python train.py --model="image classifier" --horizontal_flip=true --drop_path=0.2 --stem="single" --optimizer="soap" --learning_rate=0.003 --max_precond_dim=1536 --weight_decay=0.03 --adamw_weight_decay_other_params=0
Rows from block 5 of a small image classifier, named by matrix and row number. Rows with one number belong to one channel. Each number is 500 + 50 x the weight over its row's rms, rounded and kept within 0 to 999. All counts start at 0. Numbers have three digits each.
After each channel's rows are labels from the 100 images, of 14976, where the channel reaches its highest value: "top examples" is what is common among them; "patch colour" is the nearest of a few named colours to the mean colour under the peak. Only what is clearly more common there than usual is listed. The data: retinal OCT scans (Kermany 2017). In brackets: how many of the 100, against the usual share in percent.
# convs0: first 3x3 conv (model.blocks.5.convs.0.weight, 192x192x3x3, each kernel summed), inputs 64-127
# convs1: second 3x3 conv (model.blocks.5.convs.1.weight, 192x192x3x3, transposed, each kernel summed), outputs 64-127

convs0.40:487527487529527482569589381456550515518546435543509535491443472477515454555428506473504488500439490450440486494430379516466572518399484439512514546555466505560595556529449446541496465529496440
convs1.40:476438414487474540507523401578504483501475552491497514567498533531378480614428489468465435536470458444568491442441477497453431483564491447558350519439473528466509450535569509460543493411558468
top examples: finding: diabetic macular edema (33 vs 11.7)
patch colour: grey (66 vs 22.2)

convs0.13:540534516377517501571574446471526492465509498466494554558458437498512452537493431569466393486492408408543493477568553528472429485423484472486476467497508531505451485510516537614614576448504499
convs1.13:441482412516528551523485500469489458434487597462557518528488499441622459553478495481454449520478510467512479471494565479462472397565488507398488563527570451538434461514444500512583505439454457
top examples: finding: diabetic macular edema (34 vs 11.7)
patch colour: grey (59 vs 22.2)

convs0.142:487466465598481531525452534455446528469507464447540475618467407484547475545438516429413586514460545510560435549485601487392413458533490504547520561486532404448522550490506508459545540483527525
convs1.142:548525451545458524467501571497480535367493491487491573520584510559493542542439549418540519464465556555514485511402483463455433450543521493483411503461424488607519568530394525573470413480493503
top examples: finding: diabetic macular edema (95 vs 11.7)
patch colour: grey (66 vs 22.2)

convs0.185:524509469494553503463508491581431480440559412528614542473518617566475560465500524431454510474550580447389445478565462540525500479599459461461501538535455535600513509519541457508488540509547607
convs1.185:545489388606503530477494500516595607516507452451543497472525471483521574459454491485476444463531441622531488519486522548426607485487516445541548435524541486472547548440575507390480603526568453
top examples: finding: choroidal neovascularization (95 vs 29.4)
patch colour: grey (92 vs 22.2)

convs0.75:512467504496438562530585545491477454511404493540559587502528494547561551499515568543513507497518473554533529559422529561432541521526517474449511415489523549551492449564366575500528591513580465
convs1.75:485476487394534522536547481395465525527403346523479465437500596505512545539566521415588524540527539576471511412380538505482509534431471508496556362504540413571489460490416585523441473408442485
top examples: finding: choroidal neovascularization (73 vs 29.4)
patch colour: grey (83 vs 22.2)

convs0.124:508402535513445482498530508444533406534495413469557453514428462494544484547581572508475434474473469517490562524443458495540467422450540518580448531607464458560394404471493419477500563479502489
convs1.124:453489482477436517485565477606577582514642524582515524529556444492497517489509468501453621483538517402505555502459479487499433500437497611568462489438535497480545556518563476535565466479470447
top examples: finding: choroidal neovascularization (94 vs 29.4)
patch colour: grey (90 vs 22.2)

convs0.16:490424402489498423456590495534484452409467554556473504519536453440479591548473482524486523500511477463464403447396451421520476561431513520482456520497449560560556494515567527430472471466514546
convs1.16:580411601436552545516535514602474464518527488505445485558471609468589448578468497516483536551492431540542550435616498506548541490477535504452541520492499413466532452543595538526507529485453551
top examples: finding: choroidal neovascularization (69 vs 29.4)
patch colour: grey (47 vs 22.2)

convs0.99:567483492575502564451535541419482589505551391425486502512501503438564622604508430479587473467507481500478532465464520562486513525551497520514547526428491467554470477497439610536510511464471545
convs1.99:503406489472492496517388513542556533545586514499496604588483526512406496491602393534519393533556515525490491468497491648563515461583436476458533500506456475530500496533533545490626520498524576
top examples: finding: diabetic macular edema (70 vs 11.7)
patch colour: grey (82 vs 22.2)

convs0.103:472360530491431443545494560570459444508458552526540461542423395562449504600476536496456586533595571528577460460483529561464531531459525556542429443527493514536579466526405548498517456521463493
convs1.103:516525500438482476418505583513557533598506521372551581514491558515507637480451654412450520518495512619516485569542443531454496468452527558458454429548429559548489542506460481477413481456476344
top examples: finding: choroidal neovascularization (60 vs 29.4)
patch colour: grey (74 vs 22.2)

convs0.63:432465570529519549503550373393418574433489482596509487474506468504539444533491470489554471489449429523488492499562549493542457457438486400536483550483423532520576485534489500444428533564605487
convs1.63:567443468520554496520499541488481442496481478434558485509494484452520444427510481484474445552506560492477494462502469527492541476528490474469500489583484523468564557489473485527449545494613496
top examples: finding: choroidal neovascularization (82 vs 29.4)
patch colour: grey (95 vs 22.2)

convs0.160:483582466466596497601404483450495510466460583521527414506500465460607554503514578568398480452493488466597525453430507440459514467537421385543628449496463503487491539513474544485454507518489561
convs1.160:475581568473473535551467536535410464467497534488433470524549389652540460383460508454484416455498486540538473558407501497493549503481489452441482545447400443488373511525433484555498502443470477
top examples: finding: diabetic macular edema (50 vs 11.7)
patch colour: grey (92 vs 22.2)

convs0.173:420568423449511555537448521478487485532423514554467525518530485496559505541478455471411441435491469512521523478574467512521477551486547549490523450458480585497529450509488544538434571414608534
convs1.173:494514469546524595462435435517449508541500571561521544465456402537458448500458574547502484532441516525568490470465493493530559461505498428530478463433559498438449492423502525558627487599406502
top examples: finding: diabetic macular edema (76 vs 11.7)
patch colour: grey (89 vs 22.2)

convs0.46:525563539544521542512495449531559465491496517565493395419540547471534361488569450438573435504484503549389541576490535481414500488558556548521532485509462505557438397500419427554424352553466532
convs1.46:483583467519507437479426421578435487492433390497512525477465547514489502519397519506425456459461483478556488570497441575509585538564502487546477492478474567537497507521495464541432480498495529
top examples: finding: drusen (27 vs 7.4)
patch colour: grey (75 vs 22.2)

convs0.191:447623455530456454390479536517468518493413525463596423541568493515487440512506562515486432489524528560502456542433492582492480466518474514510476504482567430505532518479595423496438448552469369
convs1.191:478478416511541484628560512422589501466614504592509452480502497456398454536571529463458531526595462467498560437543501597495388552513418534522524444531483459575513551561467524418496433611410558
top examples: finding: drusen (54 vs 7.4)
patch colour: grey (85 vs 22.2)

convs0.158:547506505588477575644475517505435447469453540480547509543469507506579510424508470489409514535384441461440549518582552581631401502537449432456492428510450531480543427535545505564579543497497544
convs1.158:416438419525520552595526484459414463369574498478467501552453512527467433481522458467455479523464507410518459489500599533554453508472543561490550409432541470462566485536521463535495482574410490
top examples: finding: diabetic macular edema (29 vs 11.7)
patch colour: grey (92 vs 22.2)

convs0.119:595487486464520573491478627470583411543373465447559512582491490428423497642556547564475511500549493545440543531433536493492504482427446543511507454504542504457513584555372499458499444490521484
convs1.119:509569434502530487457502601527594476513477515448393515351452603475498549541517548546436402547441544513557538463444405592459573350476520415506442521545492537523562462510509505498506442517518501
top examples: finding: drusen (63 vs 7.4)
patch colour: grey (75 vs 22.2)

convs0.176:458434509517483550611457429566507486480444454461597614430531437522503488542477472542575474407487476534556503539454505484431605484516529532560483507461511504438583482558518491548475488543606467
convs1.176:551463452515468431445517512462564548510478427462540500480585500606471500604402425498455477468445490531432514614481603575485539477538487540422537496467478500557540497551490469519469545500486517
top examples: finding: diabetic macular edema (65 vs 11.7); finding: drusen (30 vs 7.4)
patch colour: grey (80 vs 22.2)

convs0.26:515439517409421458424473513550512505523437381524460499445442563481510495518474498421536590473441507534610501493509443601505533422408458502526516502488603449519478586494525564476468482489544392
convs1.26:446458462591473467545514472473568443472571582468556445463531520523531497573492477530451529518499472447547524480516483509454570467565392546425538502508555528499522499603576446527507561482507534
top examples: finding: diabetic macular edema (45 vs 11.7); finding: drusen (26 vs 7.4)
patch colour: grey (94 vs 22.2)

convs0.11:521548637431459519489624519500513528418493437404508448507580428472540471407582478576499466507560552571533481499481536583415448520510540492480446536455527513539480482578532423442462489523514459
convs1.11:538561574484543488532509539462605514489463502449458449489496550490473547552430493478509500568509511403539541425575581518521446462517445541587458447520407477517480521586519506401517555518502418
top examples: finding: drusen (79 vs 7.4)
patch colour: grey (73 vs 22.2)

convs0.157:379502461557505515564487504502502480468581503502413478452472530464488518416473489496623544473538487523406471488476444541458550546563468529524605623563556467506503563429558509397567452575604503
convs1.157:520447495548493449465479527530572583514595406518567528470549491439482494526451433529518556505467520579463549533454521463506516478575422474541523528537445534530521451494521502493480460514552589
top examples: finding: choroidal neovascularization (95 vs 29.4)
patch colour: grey (93 vs 22.2)

convs0.45:445586475518550506458577474465493481443466560515469523482456524544537498458501433515483524622465454444653546507510416490446506411577461454561533522513466436555599524628495522471388496499502473
convs1.45:482507501551424466533499456524497476425432416461485486520467522393562515543519430549537523545407446477528478492458558526470433489442503646528549389527497444438551472560461452487492461428469522
top examples: finding: choroidal neovascularization (73 vs 29.4)
patch colour: grey (69 vs 22.2)

convs0.25:500501498500542524575462580477450543558495552553632495552485429530550495494450499520593538575467432462580567534577583556435584499376476458469512519458522476492477517553477538574487454492513505
convs1.25:498539571473515556429506555563467504400527401540432512566503489472540567540477482507463577488487584570595483522496495419459496419448551466467499410539524499400500618494494502520430484554542480
top examples: finding: drusen (86 vs 7.4)
patch colour: grey (92 vs 22.2)

convs0.61:509460516481497523626467512457518549554483515560454529474459509580576527479514464523494457537615433467542457549506566511510512482570441408514579531487492600471524494467547636563608477532503454
convs1.61:561528558532458584517565547595498499501483502430463519526569498402505546498541479476514549426636491521527481454503482552536446429662439498556477535507458495513564456505495533508609546499604501
top examples: finding: diabetic macular edema (75 vs 11.7)
patch colour: grey (93 vs 22.2)

convs0.95:492539511581514460471507443503461562447472501578526458452496457533488379509572500475579514503400421481445599504533534435551469474566481465476483360506546486474527416456472539527542618419483526
convs1.95:564515432479475436457511375488510559469419523531503509455525450425507486507558505441506447552494571489544483423510418543481569477528482489489531525501505525565473433513525546520468595563499510
top examples: finding: choroidal neovascularization (100 vs 29.4)
patch colour: grey (97 vs 22.2)

convs0.82:511491482565552564499487608407490533478533518433458432550516530477429508459510539432579544461530540454498612591440422506653502471478488539464458452398570478477456494474564539458483520462573517
convs1.82:566503623426544499515425531501502523542449540392535389424454475596441536506547529518487506479448447465458490535493481523533495466502500549548504488542500425571525530591497528430515402521587500
top examples: finding: diabetic macular edema (32 vs 11.7)
patch colour: grey (91 vs 22.2)

convs0.6:489453528485519522399503541459509579507456548573506443575458410475467510554489462526369518505434504546550473516499448475480603568525568566498554531521456552488418527501420592488412531494544477
convs1.6:522530473442447478593508422471442502487483457526504572453406477467422415529473548512510522519533545401523504503500458470470536498514522543535559539572512483509448435426552499447516628454472462
top examples: finding: choroidal neovascularization (84 vs 29.4)
patch colour: grey (93 vs 22.2)

convs0.130:478503491607512468495523490406509442530560528462600501505433466439564501558484463450493578514542485627435526581565410579501515547513405506536469504508586468517452482474536564462487434517386483
convs1.130:471576498600457529414416545551520476643504449458560478588558424562467480550476464475526500417509501563464418507495526569352507501487526464515443501588528479530498537476544502512489452501527552
top examples: finding: choroidal neovascularization (90 vs 29.4)
patch colour: grey (71 vs 22.2)

convs0.23:552457457549563513514440436368635494539497442563526532536508446478521452527580497535464508497523565410488546524519460484534468507557461477488462463571400512458447387462552573590631519478566554
convs1.23:519457487602515510494429489490466486539446585474533565444402444544517433542546448580585510453495506531425439543459480506514486469493415509593614464524464545510484474458494561343557524476514551
top examples: finding: diabetic macular edema (38 vs 11.7)
patch colour: grey (75 vs 22.2)

convs0.5:530448456458564484423554552468467528598454444518481459563438663443435432507476540506481481465602505586526454490550504489466555497573540493542470530547495529468473543533494556549496448462485464
convs1.5:496361442537478523458464446464526592482476511502586558490473444457577499528520554507561500460553481422542417445436465428511470479455544460480486428521430511492478484447408474518460505448558467
top examples: finding: diabetic macular edema (38 vs 11.7)
patch colour: grey (94 vs 22.2)

convs0.70:547469493461473488504406442489519521478616494457582506507530424436481598468475537507479508382480441551491466495503517484451478506466549515496502456534505542578471413565455428560467567488437448
convs1.70:437417509518517467471484506447577456672486457506482533513479527525435605477568401433505441444458439510415507355439532523391424596542533439569454468500477518495565505555574555514541503472526491
top examples: finding: choroidal neovascularization (61 vs 29.4); finding: drusen (34 vs 7.4)
patch colour: grey (90 vs 22.2)