config.yaml
model: "image classifier"
dataset: "retinal OCT scans (Kermany 2017)"
train_examples: 98430
image_size: 64
crop_scale_min: 0.5
horizontal_flip: true
translate: 0.06
targets: ["finding"]
num_classes: 4
arch: "resnet"
norm: "batchnorm"
activation: "prelu"
drop_path: 0.2
depths: [3, 6, 6]
kernel_size: 3
stem: "single"
avg_pool_shortcut: false
widths: [96, 192, 384]
mixing: "cutmix"
label_smoothing: 0.2
loss: "cross_entropy"
init: "lecun_normal"
residual_init: "scaled_by_depth"
optimizer: "soap"
beta2: 0.95
lr: 0.003
beta1: 0.9
shampoo_beta: 0.95
eps: 1e-08
precondition_frequency: 10
max_precond_dim: 1536
merge_dims: true
one_sided: false
adamw_lr_other_params: 0.0019
grad_clip: 1.0
steps: 21200
batch_size: 128
epochs: 27.6
lr_schedule: "wsd"
decay_fraction: 0.2
final_lr_fraction: 0
warmup_steps: 630
weight_decay: 0.03
adamw_weight_decay_other_params: 0
Rows from block 8 of a small image classifier, named by matrix and row number. Rows with one number belong to one channel. Each number is 500 + 25 x the weight over its row's rms, rounded and kept within 0 to 999. All counts start at 0. Numbers have three digits each.
Before each channel's rows are labels from the 100 images, of 14976, where the channel reaches its highest value: "responds to" is what is common among them; "patch colour" is the nearest of a few named colours to the mean colour under the peak. Only what is clearly more common there than usual is listed. The data: retinal OCT scans (Kermany 2017).
# convs0: first 3x3 conv (model.blocks.8.convs.0.weight, 192x192x3x3, each kernel summed), inputs 0-47
# convs1: second 3x3 conv (model.blocks.8.convs.1.weight, 192x192x3x3, transposed, each kernel summed), outputs 0-47

responds to: finding: diabetic macular edema
patch colour: grey
convs0.99:494458470445489522556497509524499473516507474495479468525495464480505499489503477449483533510481526541482520522448564476505495481494529517523523
convs1.99:545499553460502465499466487520492532534505505489491500483455438486501461510494481488518450491475467475495535487479525476509502528479517533473483

responds to: finding: choroidal neovascularization
patch colour: grey
convs0.154:470476479522455479536506494501475487530462498535463520503511491481497519478532505484517476489503489513468537512474558488525513507478481513502502
convs1.154:521472543509504532513556524483521508447506531506507503461488517508508483529478474478459542505484455532528518492466503490482502469487494514458539

responds to: finding: drusen
patch colour: grey
convs0.178:513471472498482482463505473544433511525481505485538495481546524485500499442482488506460523494487471456456484509529492482482483518487461492473534
convs1.178:512489505534512469504494498496509501539518521474460498515500460528520481496516501499454466518522527509486496465469503506502479486518539496499483

responds to: finding: drusen
patch colour: grey
convs0.73:501471527504494501534491506483516482508491533523464515514497511486504460521523518451487481540477466459454500472498499506520532541525513495505477
convs1.73:516480467518479491460533513501538510468529481469460487507521514527493519504516520518488488462481493498499515495530501517519491510488479492474520

responds to: finding: diabetic macular edema
patch colour: grey
convs0.106:485480499522448491458521522496465538493527489541519484478491501503491516500514469469514518499479512509532450522550476487514486489468488572495529
convs1.106:478487469506510531476529498485506487488487521560506513480484470503498493522485459477535508492529497531474458508470501481528504504489507581475450

responds to: finding: choroidal neovascularization
patch colour: grey
convs0.66:497538499518522517511472489513492469508487504494499489491491532492459475516558474489492513504487465452497517495500511505453489550501500466525505
convs1.66:542515454531504487463489495499498486503492508550524499513520501503500527483505507462461504485491480480497518500452498524476478494546452502531569

responds to: finding: diabetic macular edema
patch colour: grey
convs0.94:481488511501518469502483528517470488527522532535505486500467467516563529487501526472490533531495548458484464490458556494489487497514483498525476
convs1.94:443459539512499475475484509544500509496500504480504523523482489506474549530489496491542501497518505534449519471514518531486482476507541532535510

responds to: finding: choroidal neovascularization
patch colour: grey
convs0.8:484514544531527555499478526498484487504511536572525539484524523500487482518465499487478516495526497480537524489529507441492485463456496472527491
convs1.8:493535452516507489504494477480502498459458517450525514531459481524490518491482514487483471496498505503478486431468466494527491478513544488482474

responds to: finding: drusen
patch colour: grey
convs0.49:531494495541461464482502497479520518504513440539507520476558435526509517498521496526484476527472510473485477494496491475502565499506491475480520
convs1.49:509488490511497487507535512510528483502502516481469468516451506475490504516495503531498479523511528498498469503520516504530488502498488525507479

responds to: finding: normal
patch colour: grey
convs0.43:573504477480499491464507504493469470510479500532492518479491522487478491492483512500493553484474513490523497479457481545508520509529494469542516
convs1.43:475468505489484461459511494495481532521495508455487514459441474513537481489498527511502506522482547540524475470495481540506485490541494479493480

responds to: finding: choroidal neovascularization
patch colour: grey
convs0.14:501491484503443478508521475478540459482491486492533518489471497505540507481529472516471545468486489502500524514487468485495510511490502467541499
convs1.14:506499467470466504501545504544512486497478524491498513508490490532496507457485514473474558481527499518573523499428488505486496466504470484514513

responds to: finding: choroidal neovascularization
patch colour: grey
convs0.63:508495506507535456501470502502516469551523506541508467490511492512494514484480442475543431497463506544496486477452529522481520525488493481476489
convs1.63:513515517479478513500513493502501497484563493495513493452490503510466512536525464506453530486496537514472543506521460472511515494499530497515532

responds to: finding: choroidal neovascularization
patch colour: grey
convs0.58:516490468511498510510538528537472496485509518497510477509503513475495514478528485468497516520480480473483518517491483511528495512491501518547452
convs1.58:503450519491451491472460514503491468489524491451522497468484535443506523499509524498477474463498499515484484518514492539559504499448479434509491

responds to: finding: choroidal neovascularization
patch colour: grey
convs0.107:510539520503484507496510466510483486494464510472466492493529455545509532492514536494484505496507504513549516487522500494492485554503524474552478
convs1.107:461499514484478532465482444483482507500497497514530485510482510465529540500523641535485524491503518557493486503480494488503488479511504476528463

responds to: finding: normal
patch colour: grey
convs0.172:526476541485461486465427483519485468468471501509512481517509488518509490477431477528456538519462485486457479466509544516503476501520507472539521
convs1.172:521466467508480503486477502515521485539500513456506512519496484504472540490481491499443529498493480485444519503473506482497485503484488466507518

responds to: finding: normal
patch colour: grey
convs0.76:498504538490497455514572457478500463492544489541505519538490459521501495506494444513493539494504482474457495489498525499497461503506514476507491
convs1.76:496525474508502540519473472538488496490475533470490518549469468473501507504535517465496525498533499486495519494505561528479478502546483490490508

responds to: finding: diabetic macular edema
patch colour: grey
convs0.118:492482489518502471495502514518474470496535487473471505510463516492528482479510511503509512498494490533490482512564509496476502509490544514519495
convs1.118:502477461494480537502514485475497514508501481519508487489493476525476520491474474468474493499502488525504534482455500512500489489490518526547536

responds to: finding: drusen
patch colour: grey
convs0.138:483499485503512471527468485493564513509503531497528484515464527483545513513436531490498513513503504480513489496484513514472498513505502476461506
convs1.138:483510509462476521511505512490542522502509480492473497527503536464545551538459508568524467487491524484445466502474487459516478477460489482509489

responds to: finding: choroidal neovascularization
patch colour: grey
convs0.101:520516503497453487487507501516466501469496505537531518480503486524493491507489471514458507480523479463494507485484501466575477445514499543480545
convs1.101:468504503486478475513545502498540493512534503474531527493494527517479515479511465443506473517526474513531518520532545522526535513503502485510484

responds to: finding: choroidal neovascularization
patch colour: grey
convs0.71:516474502502538541505528497490530508508478447499475492556483502525514497472512511493497521519508498474548510438517540459527531492526507490496446
convs1.71:487448515504469516482494503496489492512504521501482458489494497509488491510508505505520495525492504542507509508493491511488535488487480470471460

responds to: finding: diabetic macular edema
patch colour: grey
convs0.46:466474494504457461502504483480495478544507502489548521524490499485507551518528519456451502508538513557525472508488528439487487491482509502480507
convs1.46:486469488507496540509463491499513502554486487477481504526497513471487498478531517470512503523515483480485529518507499541464454470479476502470509

responds to: finding: choroidal neovascularization; finding: diabetic macular edema
patch colour: grey
convs0.78:510466504513540464498532539506508503460532529515502515550516498496516469492492457491550492512541507472473502514493549518464450497517460488500473
convs1.78:521483509474510500501502486492512492473536512507472541513495488460501505492497504504528559488468491508434462536499485502480505483468494483517544

responds to: finding: normal
patch colour: grey
convs0.88:574503518527481492485519512481458489487513506468520509495500509565557527454504533482460552563484478458486494487461530465514513476502483511504537
convs1.88:517488483477501440471504541505501486518517522471488517550475490541471525525505489465468508534518463489508502500515551492471489488501484527530485

responds to: finding: diabetic macular edema
patch colour: grey
convs0.27:464475515501537551513500530472489493530489477497507493494486485482487486478500466521515505496467508524500489532502520509531501492471528512476505
convs1.27:497451489558472485481461501497545474490499512515499468485505520510494531462451514497459542482492460493520490483505449497494476506502494515501544

responds to: finding: choroidal neovascularization
patch colour: grey
convs0.165:489502515470464506512481488488498420491527501495496502501506489503527464487475511505490493464536478546531505517494550503510495521508513515488493
convs1.165:536515490473479485576549504518508537498525508491527498487520528520502511494479511474525516496522504481486498523516575521543456508487516494514515

responds to: finding: diabetic macular edema
patch colour: grey
convs0.153:532511488543488540526518492507491498488500532491491503529483502478499493478523505470524520536493509539514515505489477458520498489482497554472528
convs1.153:495516514461496513546471515515515492479428449501515523494449530505498492489546493493448476526491486520500521428494505484519523467506451561502513

responds to: finding: choroidal neovascularization
patch colour: grey
convs0.90:452485482466526505462606521492510489497477529487533505467531471473520499492508534511492488518462515506510529509474494499502548505499497488519508
convs1.90:451495491494511496503570495527495518486503539510496486503511494521467524478502511498537533483528516489477503474498507508488507541475494460432457

responds to: finding: choroidal neovascularization
patch colour: grey
convs0.162:490541519471501522519525487544481516527531483507495524515549464476479461523465463478469502513518514521530498509528511458516503503483493477499519
convs1.162:504526489482531508502483494479529554455475509533472488478510483463493479503504514462526497496500507530510523546524526493492501554516486520504511

responds to: finding: diabetic macular edema
patch colour: grey
convs0.104:488509473483478500460506494518485514509497479488540519483514521509538485476509475463519492513486493497461507493501501509505475530518466512502538
convs1.104:494475514543522509476491521491479499506496506505520516448475521507515455515497473471511481482455479534484473471491482500464520477502476482454534

responds to: finding: choroidal neovascularization
patch colour: grey
convs0.1:500475474502508488516552491518475483464491477507465527489484473471537507496518493478486523497439529488512512482499517517459505503511502507567502
convs1.1:510499486432481478499540522484505514509474479486471530503517471489486538477461498492457537496505461477513533456515519495487529483513453478514509

responds to: finding: choroidal neovascularization
patch colour: grey
convs0.91:508493493506495581482499503480502526489503502566475548509471462483491495514498486514512481458506514549515510485524508507487475492491497529513477
convs1.91:499499486494493536496503499510516494489517483516512509499460546529531494473494515472486491481490477487479521494499501510522499511511466551464472

responds to: finding: choroidal neovascularization
patch colour: grey
convs0.115:509483501506520473500502536485474470506564507496512525471485508521478469507557492468532506504496530480514481504500529472520503501512510482487489
convs1.115:530481511546469509474461475453499484512458533420497515492485493497503524485459475492493493474481452518550520536493472535526520528523485463517538

responds to: finding: diabetic macular edema
patch colour: grey
convs0.92:461484516490518472542511493532444519485489529441517515507502508501479489519502491498500483523496507506502544432533558509528513520488508519517531
convs1.92:509481518498527519500517500509496505537456500480465478487470470437530520514439494451449456504456512503479521534501496480457521491480486470534473

responds to: finding: choroidal neovascularization
patch colour: grey
convs0.23:480578497503502472484518465478489535503469477497541539470521550481534490507494476485496487514492491485541563486507498468498505484478509523531470
convs1.23:462592503489487506500493555496543535468504510545506510481491533512450479502505475497462522485488454465506512515512506486508504530508479499496486

responds to: finding: normal
patch colour: grey
convs0.171:482512540488474506495486537493481468511543473506542478528494500601516553490512500534537511529489510508481504523517543488516463495463499521505473
convs1.171:526541496470522491489490517483492505462470517510487527519509482544497537506480520526486466475450484524481478508477492469461489511486450489507484

responds to: finding: choroidal neovascularization
patch colour: grey
convs0.28:483529514532469543530496502512519440520490476485458565500501486501518503479466446485528479514446489532491559530485494547486441495498503498492522
convs1.28:498509492501518546527528482516461470509536507472487496518491516512517546521512481511460542499548460456528535513554545507483513480486525527478464

responds to: finding: choroidal neovascularization
patch colour: grey
convs0.32:530488478491481533459500512484517455513448498516454498504519498502502452494487483510513525473475497469475489486476470514539543528504501538521484
convs1.32:507499520543494477518537537479508498475539495492450510447503503488466516493512481535486508516523521503470524531452461517502534493516519513532483

responds to: finding: drusen
patch colour: grey
convs0.140:497473494554492495528531513503497442476503521478502492499498495517545542507509509506461482484518497492481496469455516537523485465486503510425506
convs1.140:501497480519473475488488510545477481539484516512527488455514495486484466552515503475493476479479504511506446514470492518479511480491521500515466

responds to: finding: choroidal neovascularization
patch colour: grey
convs0.175:456508548538490480536576525496474537512494457507529514488484494553431495493480451519506532517419530508478520464473491535492524486524504486515542
convs1.175:442511502521547484465543499524519469497509512504521496493498483480473535480492479497513502527523521494494523484479490483488563471533512493517476

responds to: finding: diabetic macular edema
patch colour: grey
convs0.4:523487507508463476523506499493521447529522502511500486489549556478495485534490480480470493529526479547456492458535493523462523498466526507486485
convs1.4:499487499514486492480525477499496521494540514507472451471514511475492473503490548495488534518501486503534465474467478498493465537451506540509555

responds to: finding: diabetic macular edema
patch colour: grey; white
convs0.82:500482493511459515446506587507514501510518516490485487483486518469559475489475469511516555481520506523496483523487531533507476545454479532511498
convs1.82:506480513469441508531520506458476526495521560530516497524507482498530481508519540531492464486463491486476476489498527492503495466474475451538476

responds to: finding: choroidal neovascularization
patch colour: grey
convs0.34:501486521508513485443485487479527463515500486532464525477531499489502483480504507492476477485510549485494493505504463480523529524513528483491500
convs1.34:509503458492533455519493515504511521444532491477442470487543530488529477493503494528470534506482539520499532525499523551526502503499522499499481

responds to: finding: choroidal neovascularization; finding: drusen
patch colour: grey
convs0.96:552543531506498480487477480513454488491480508539492508513532480508507494479485491525513464475519499512528486512482487525506481525509500470525504
convs1.96:536457475561502501500512524532489499506483479505517491516489526511491488488522522476454488462503502492530518526497538502504560535465481537513481

responds to: finding: normal
patch colour: grey
convs0.121:451477512475468533459491478489481467507519495466522518479509485526476547503508462526472512533495495499502520500461553505499507514503503500524494
convs1.121:482483464529495517491518514501503525518519523428494465470481487492465525490498494538513487470523539519529482500480446520520488508510524491497527

responds to: finding: normal
patch colour: grey
convs0.145:508473462496482458536502509516520534506487546516522489478523511480490461492524499541525544464506474461521496510513503507484509480486501478492495
convs1.145:471513506492506436530568506484509467550522523499499507504523494511525459507494510474482516506480516537508508513534541473511532481511485496456487

responds to: finding: drusen
patch colour: grey
convs0.163:514539473497509475520481496511543497520494548493515529491481454481478532490516560514482468541513507513481527503464468499521536506469492544508523
convs1.163:518510474495490497515489502459472514511497499510458539566482469486504515493526468475502503497503488510547507523528475522486520511478506516483506

responds to: finding: drusen
patch colour: grey
convs0.157:498481454449497489539470496480522491498481491545477494490535484488531536588504512510483500478519468478473516464493531516504447482498500526491503
convs1.157:486492499463505491501531467530514511524464473523462487528515508471490445493471522533560452511459481535480472507497566537507544520501528527476513

responds to: finding: diabetic macular edema
patch colour: grey
convs0.139:511465504473543479501516494519480525552491521481485523502525518494474557488459536500539484465475502519494513482512522484499465527470523495479479
convs1.139:492499497491504556440482491498523482507479452506515497476502500455508498468497486445455454486482512507493457485538538453490480512467498506514524

responds to: finding: choroidal neovascularization
patch colour: grey
convs0.47:537497491544527505484510481476501492522503549502486527477510485502462512472496477466523505494522495441541480526474548485498515524525498541475477
convs1.47:532529471500521454513477502475486494516519483500514453473515510506524503484476449482494510534569522469536508518530487525498504523539561538501487

responds to: finding: choroidal neovascularization
patch colour: grey
convs0.25:484480496495481533513475497471488507498524456460518498437500525485504492509475506528481517485508462482488478474467487482465485514507516453453478
convs1.25:492483549497508468476543449537500517489490500506469501457473483537458481487533502506517449515510505495512506501474483535534476534482527461526471

responds to: finding: drusen
patch colour: grey
convs0.22:472492496502481555486435479537535499501477474494464452492536481504486498551510521478490520559510492505501484509528521502517556489522504539497528
convs1.22:532480488521513527485490507506499459536421482512495484486488483522522515529509495479496473537503501475507509484485497481490529486479490522527508

responds to: finding: choroidal neovascularization
patch colour: grey
convs0.83:492495468515478516535540469501475495468530494505491429546523523477501501487513532491521475504489516475502519528501521479520499509496500534502488
convs1.83:525513483486493476476458484466475504537490482498486534505498509528491510509485539478496508456482470493540518491450511497481470509527524475493510

responds to: finding: choroidal neovascularization
patch colour: grey
convs0.98:521530506524509464494463455517493470522553485499484483493494492561522476506542466506489480504502469489475523547501511475500495548487511508478477
convs1.98:463507488515492512513500537491486493440524467480502465527524502565493487488518505491522480500463493545467482516543511524507538489525469473482496

responds to: finding: choroidal neovascularization
patch colour: grey
convs0.137:487519508519550506505485512509497492515435506471495549550507537509503472490506518476523519471495542478484533427477519510486520532518483483507486
convs1.137:494500475536505500512558519544508487492503500497488534527520490480489510441488521472488525453499503494494483501517511546485533491492482498498502

responds to: finding: diabetic macular edema
patch colour: grey
convs0.45:502498492457484507498472483516483488506548508443487507493512508497510515545488508563504508517528502490502526517492529494506528479475458524491469
convs1.45:501530482520497529494518541525501508502545469510499504475563519497467515494505487530483492504524479540505515465505462475529508556444488489464532

responds to: finding: diabetic macular edema
patch colour: grey
convs0.0:483507498496503483502495504501487504488532461520506495496462512510460464529510501505539504531520504516471522517514521511501511518472549556452505
convs1.0:463488483496445481495523486472479500536482488521510461512485516507473522492502517547475528511485532501467477540486483523458495493503481521514506

responds to: finding: choroidal neovascularization
patch colour: grey
convs0.112:502480480507483520545457550460506512485474508464579490498486493498491533480532498491539521482476514504494436522490570501488489483505474555481496
convs1.112:509545507504473468462516524515463508481495488521477542540472496503529500482486467541463496553502569548545469517524480514481495467533531533510465

responds to: finding: normal
patch colour: grey
convs0.5:486496484524493532553485476454494497494522514538443507533504511474494564477508519508531477501523537502489500506487512498552479495445510509458484
convs1.5:426506525504486501532483542482531497524468490450465466510524513486508538534490496527483483478493470471437537490534502529460507513506500524488491

responds to: finding: choroidal neovascularization
patch colour: grey
convs0.143:522484481497521544521455552514463457498474527463447537536507490498497519526502519496497485509464479516511491553472530513460493489520494496502472
convs1.143:485526531488511517515506533512513527487501536489463499500486479447487480501496466514479506479505514512523448542528468525512496491538501534473491

responds to: finding: choroidal neovascularization
patch colour: grey
convs0.117:464515541557498458499479522468488467497513516487451510482502491479458490528524518481509500531490541528529510529501525489511546533500492543539496
convs1.117:483559507508525517494565545505535504515482478509467528485514501510496513525478496482510500490539513553480503511508508552509531520551512530496492

responds to: finding: normal
patch colour: grey
convs0.173:513528544477485551490498493496479492492482468541562505478469487530532492473521548518499535497486517474477498528489514484503462483501460540544502
convs1.173:552516476530481460489497517501513452511514462476512493552528463473550533513480517548515494485488525521491479529535491539477480503498478535519502

responds to: finding: choroidal neovascularization
patch colour: grey
convs0.160:498503517477520492511511510522488521514501526475470541538510465486503510476563474512492476508459498466508496519533464449471516493479507499505479
convs1.160:486473536448508483485527481533492513490515512486530520518496494493473478498516462473530470512496413468461514502522487463512481519508469473509523

responds to: finding: normal
patch colour: grey
convs0.72:510508551510527530447498509467498449467496475498483530494549522509528539557524470453496504481494507476485468524464529455514501486496504506498519
convs1.72:555470489476542552448509464469485456471498506510465522557504456516515509546515487514527536547473460491515481514534497490491502505540518550474523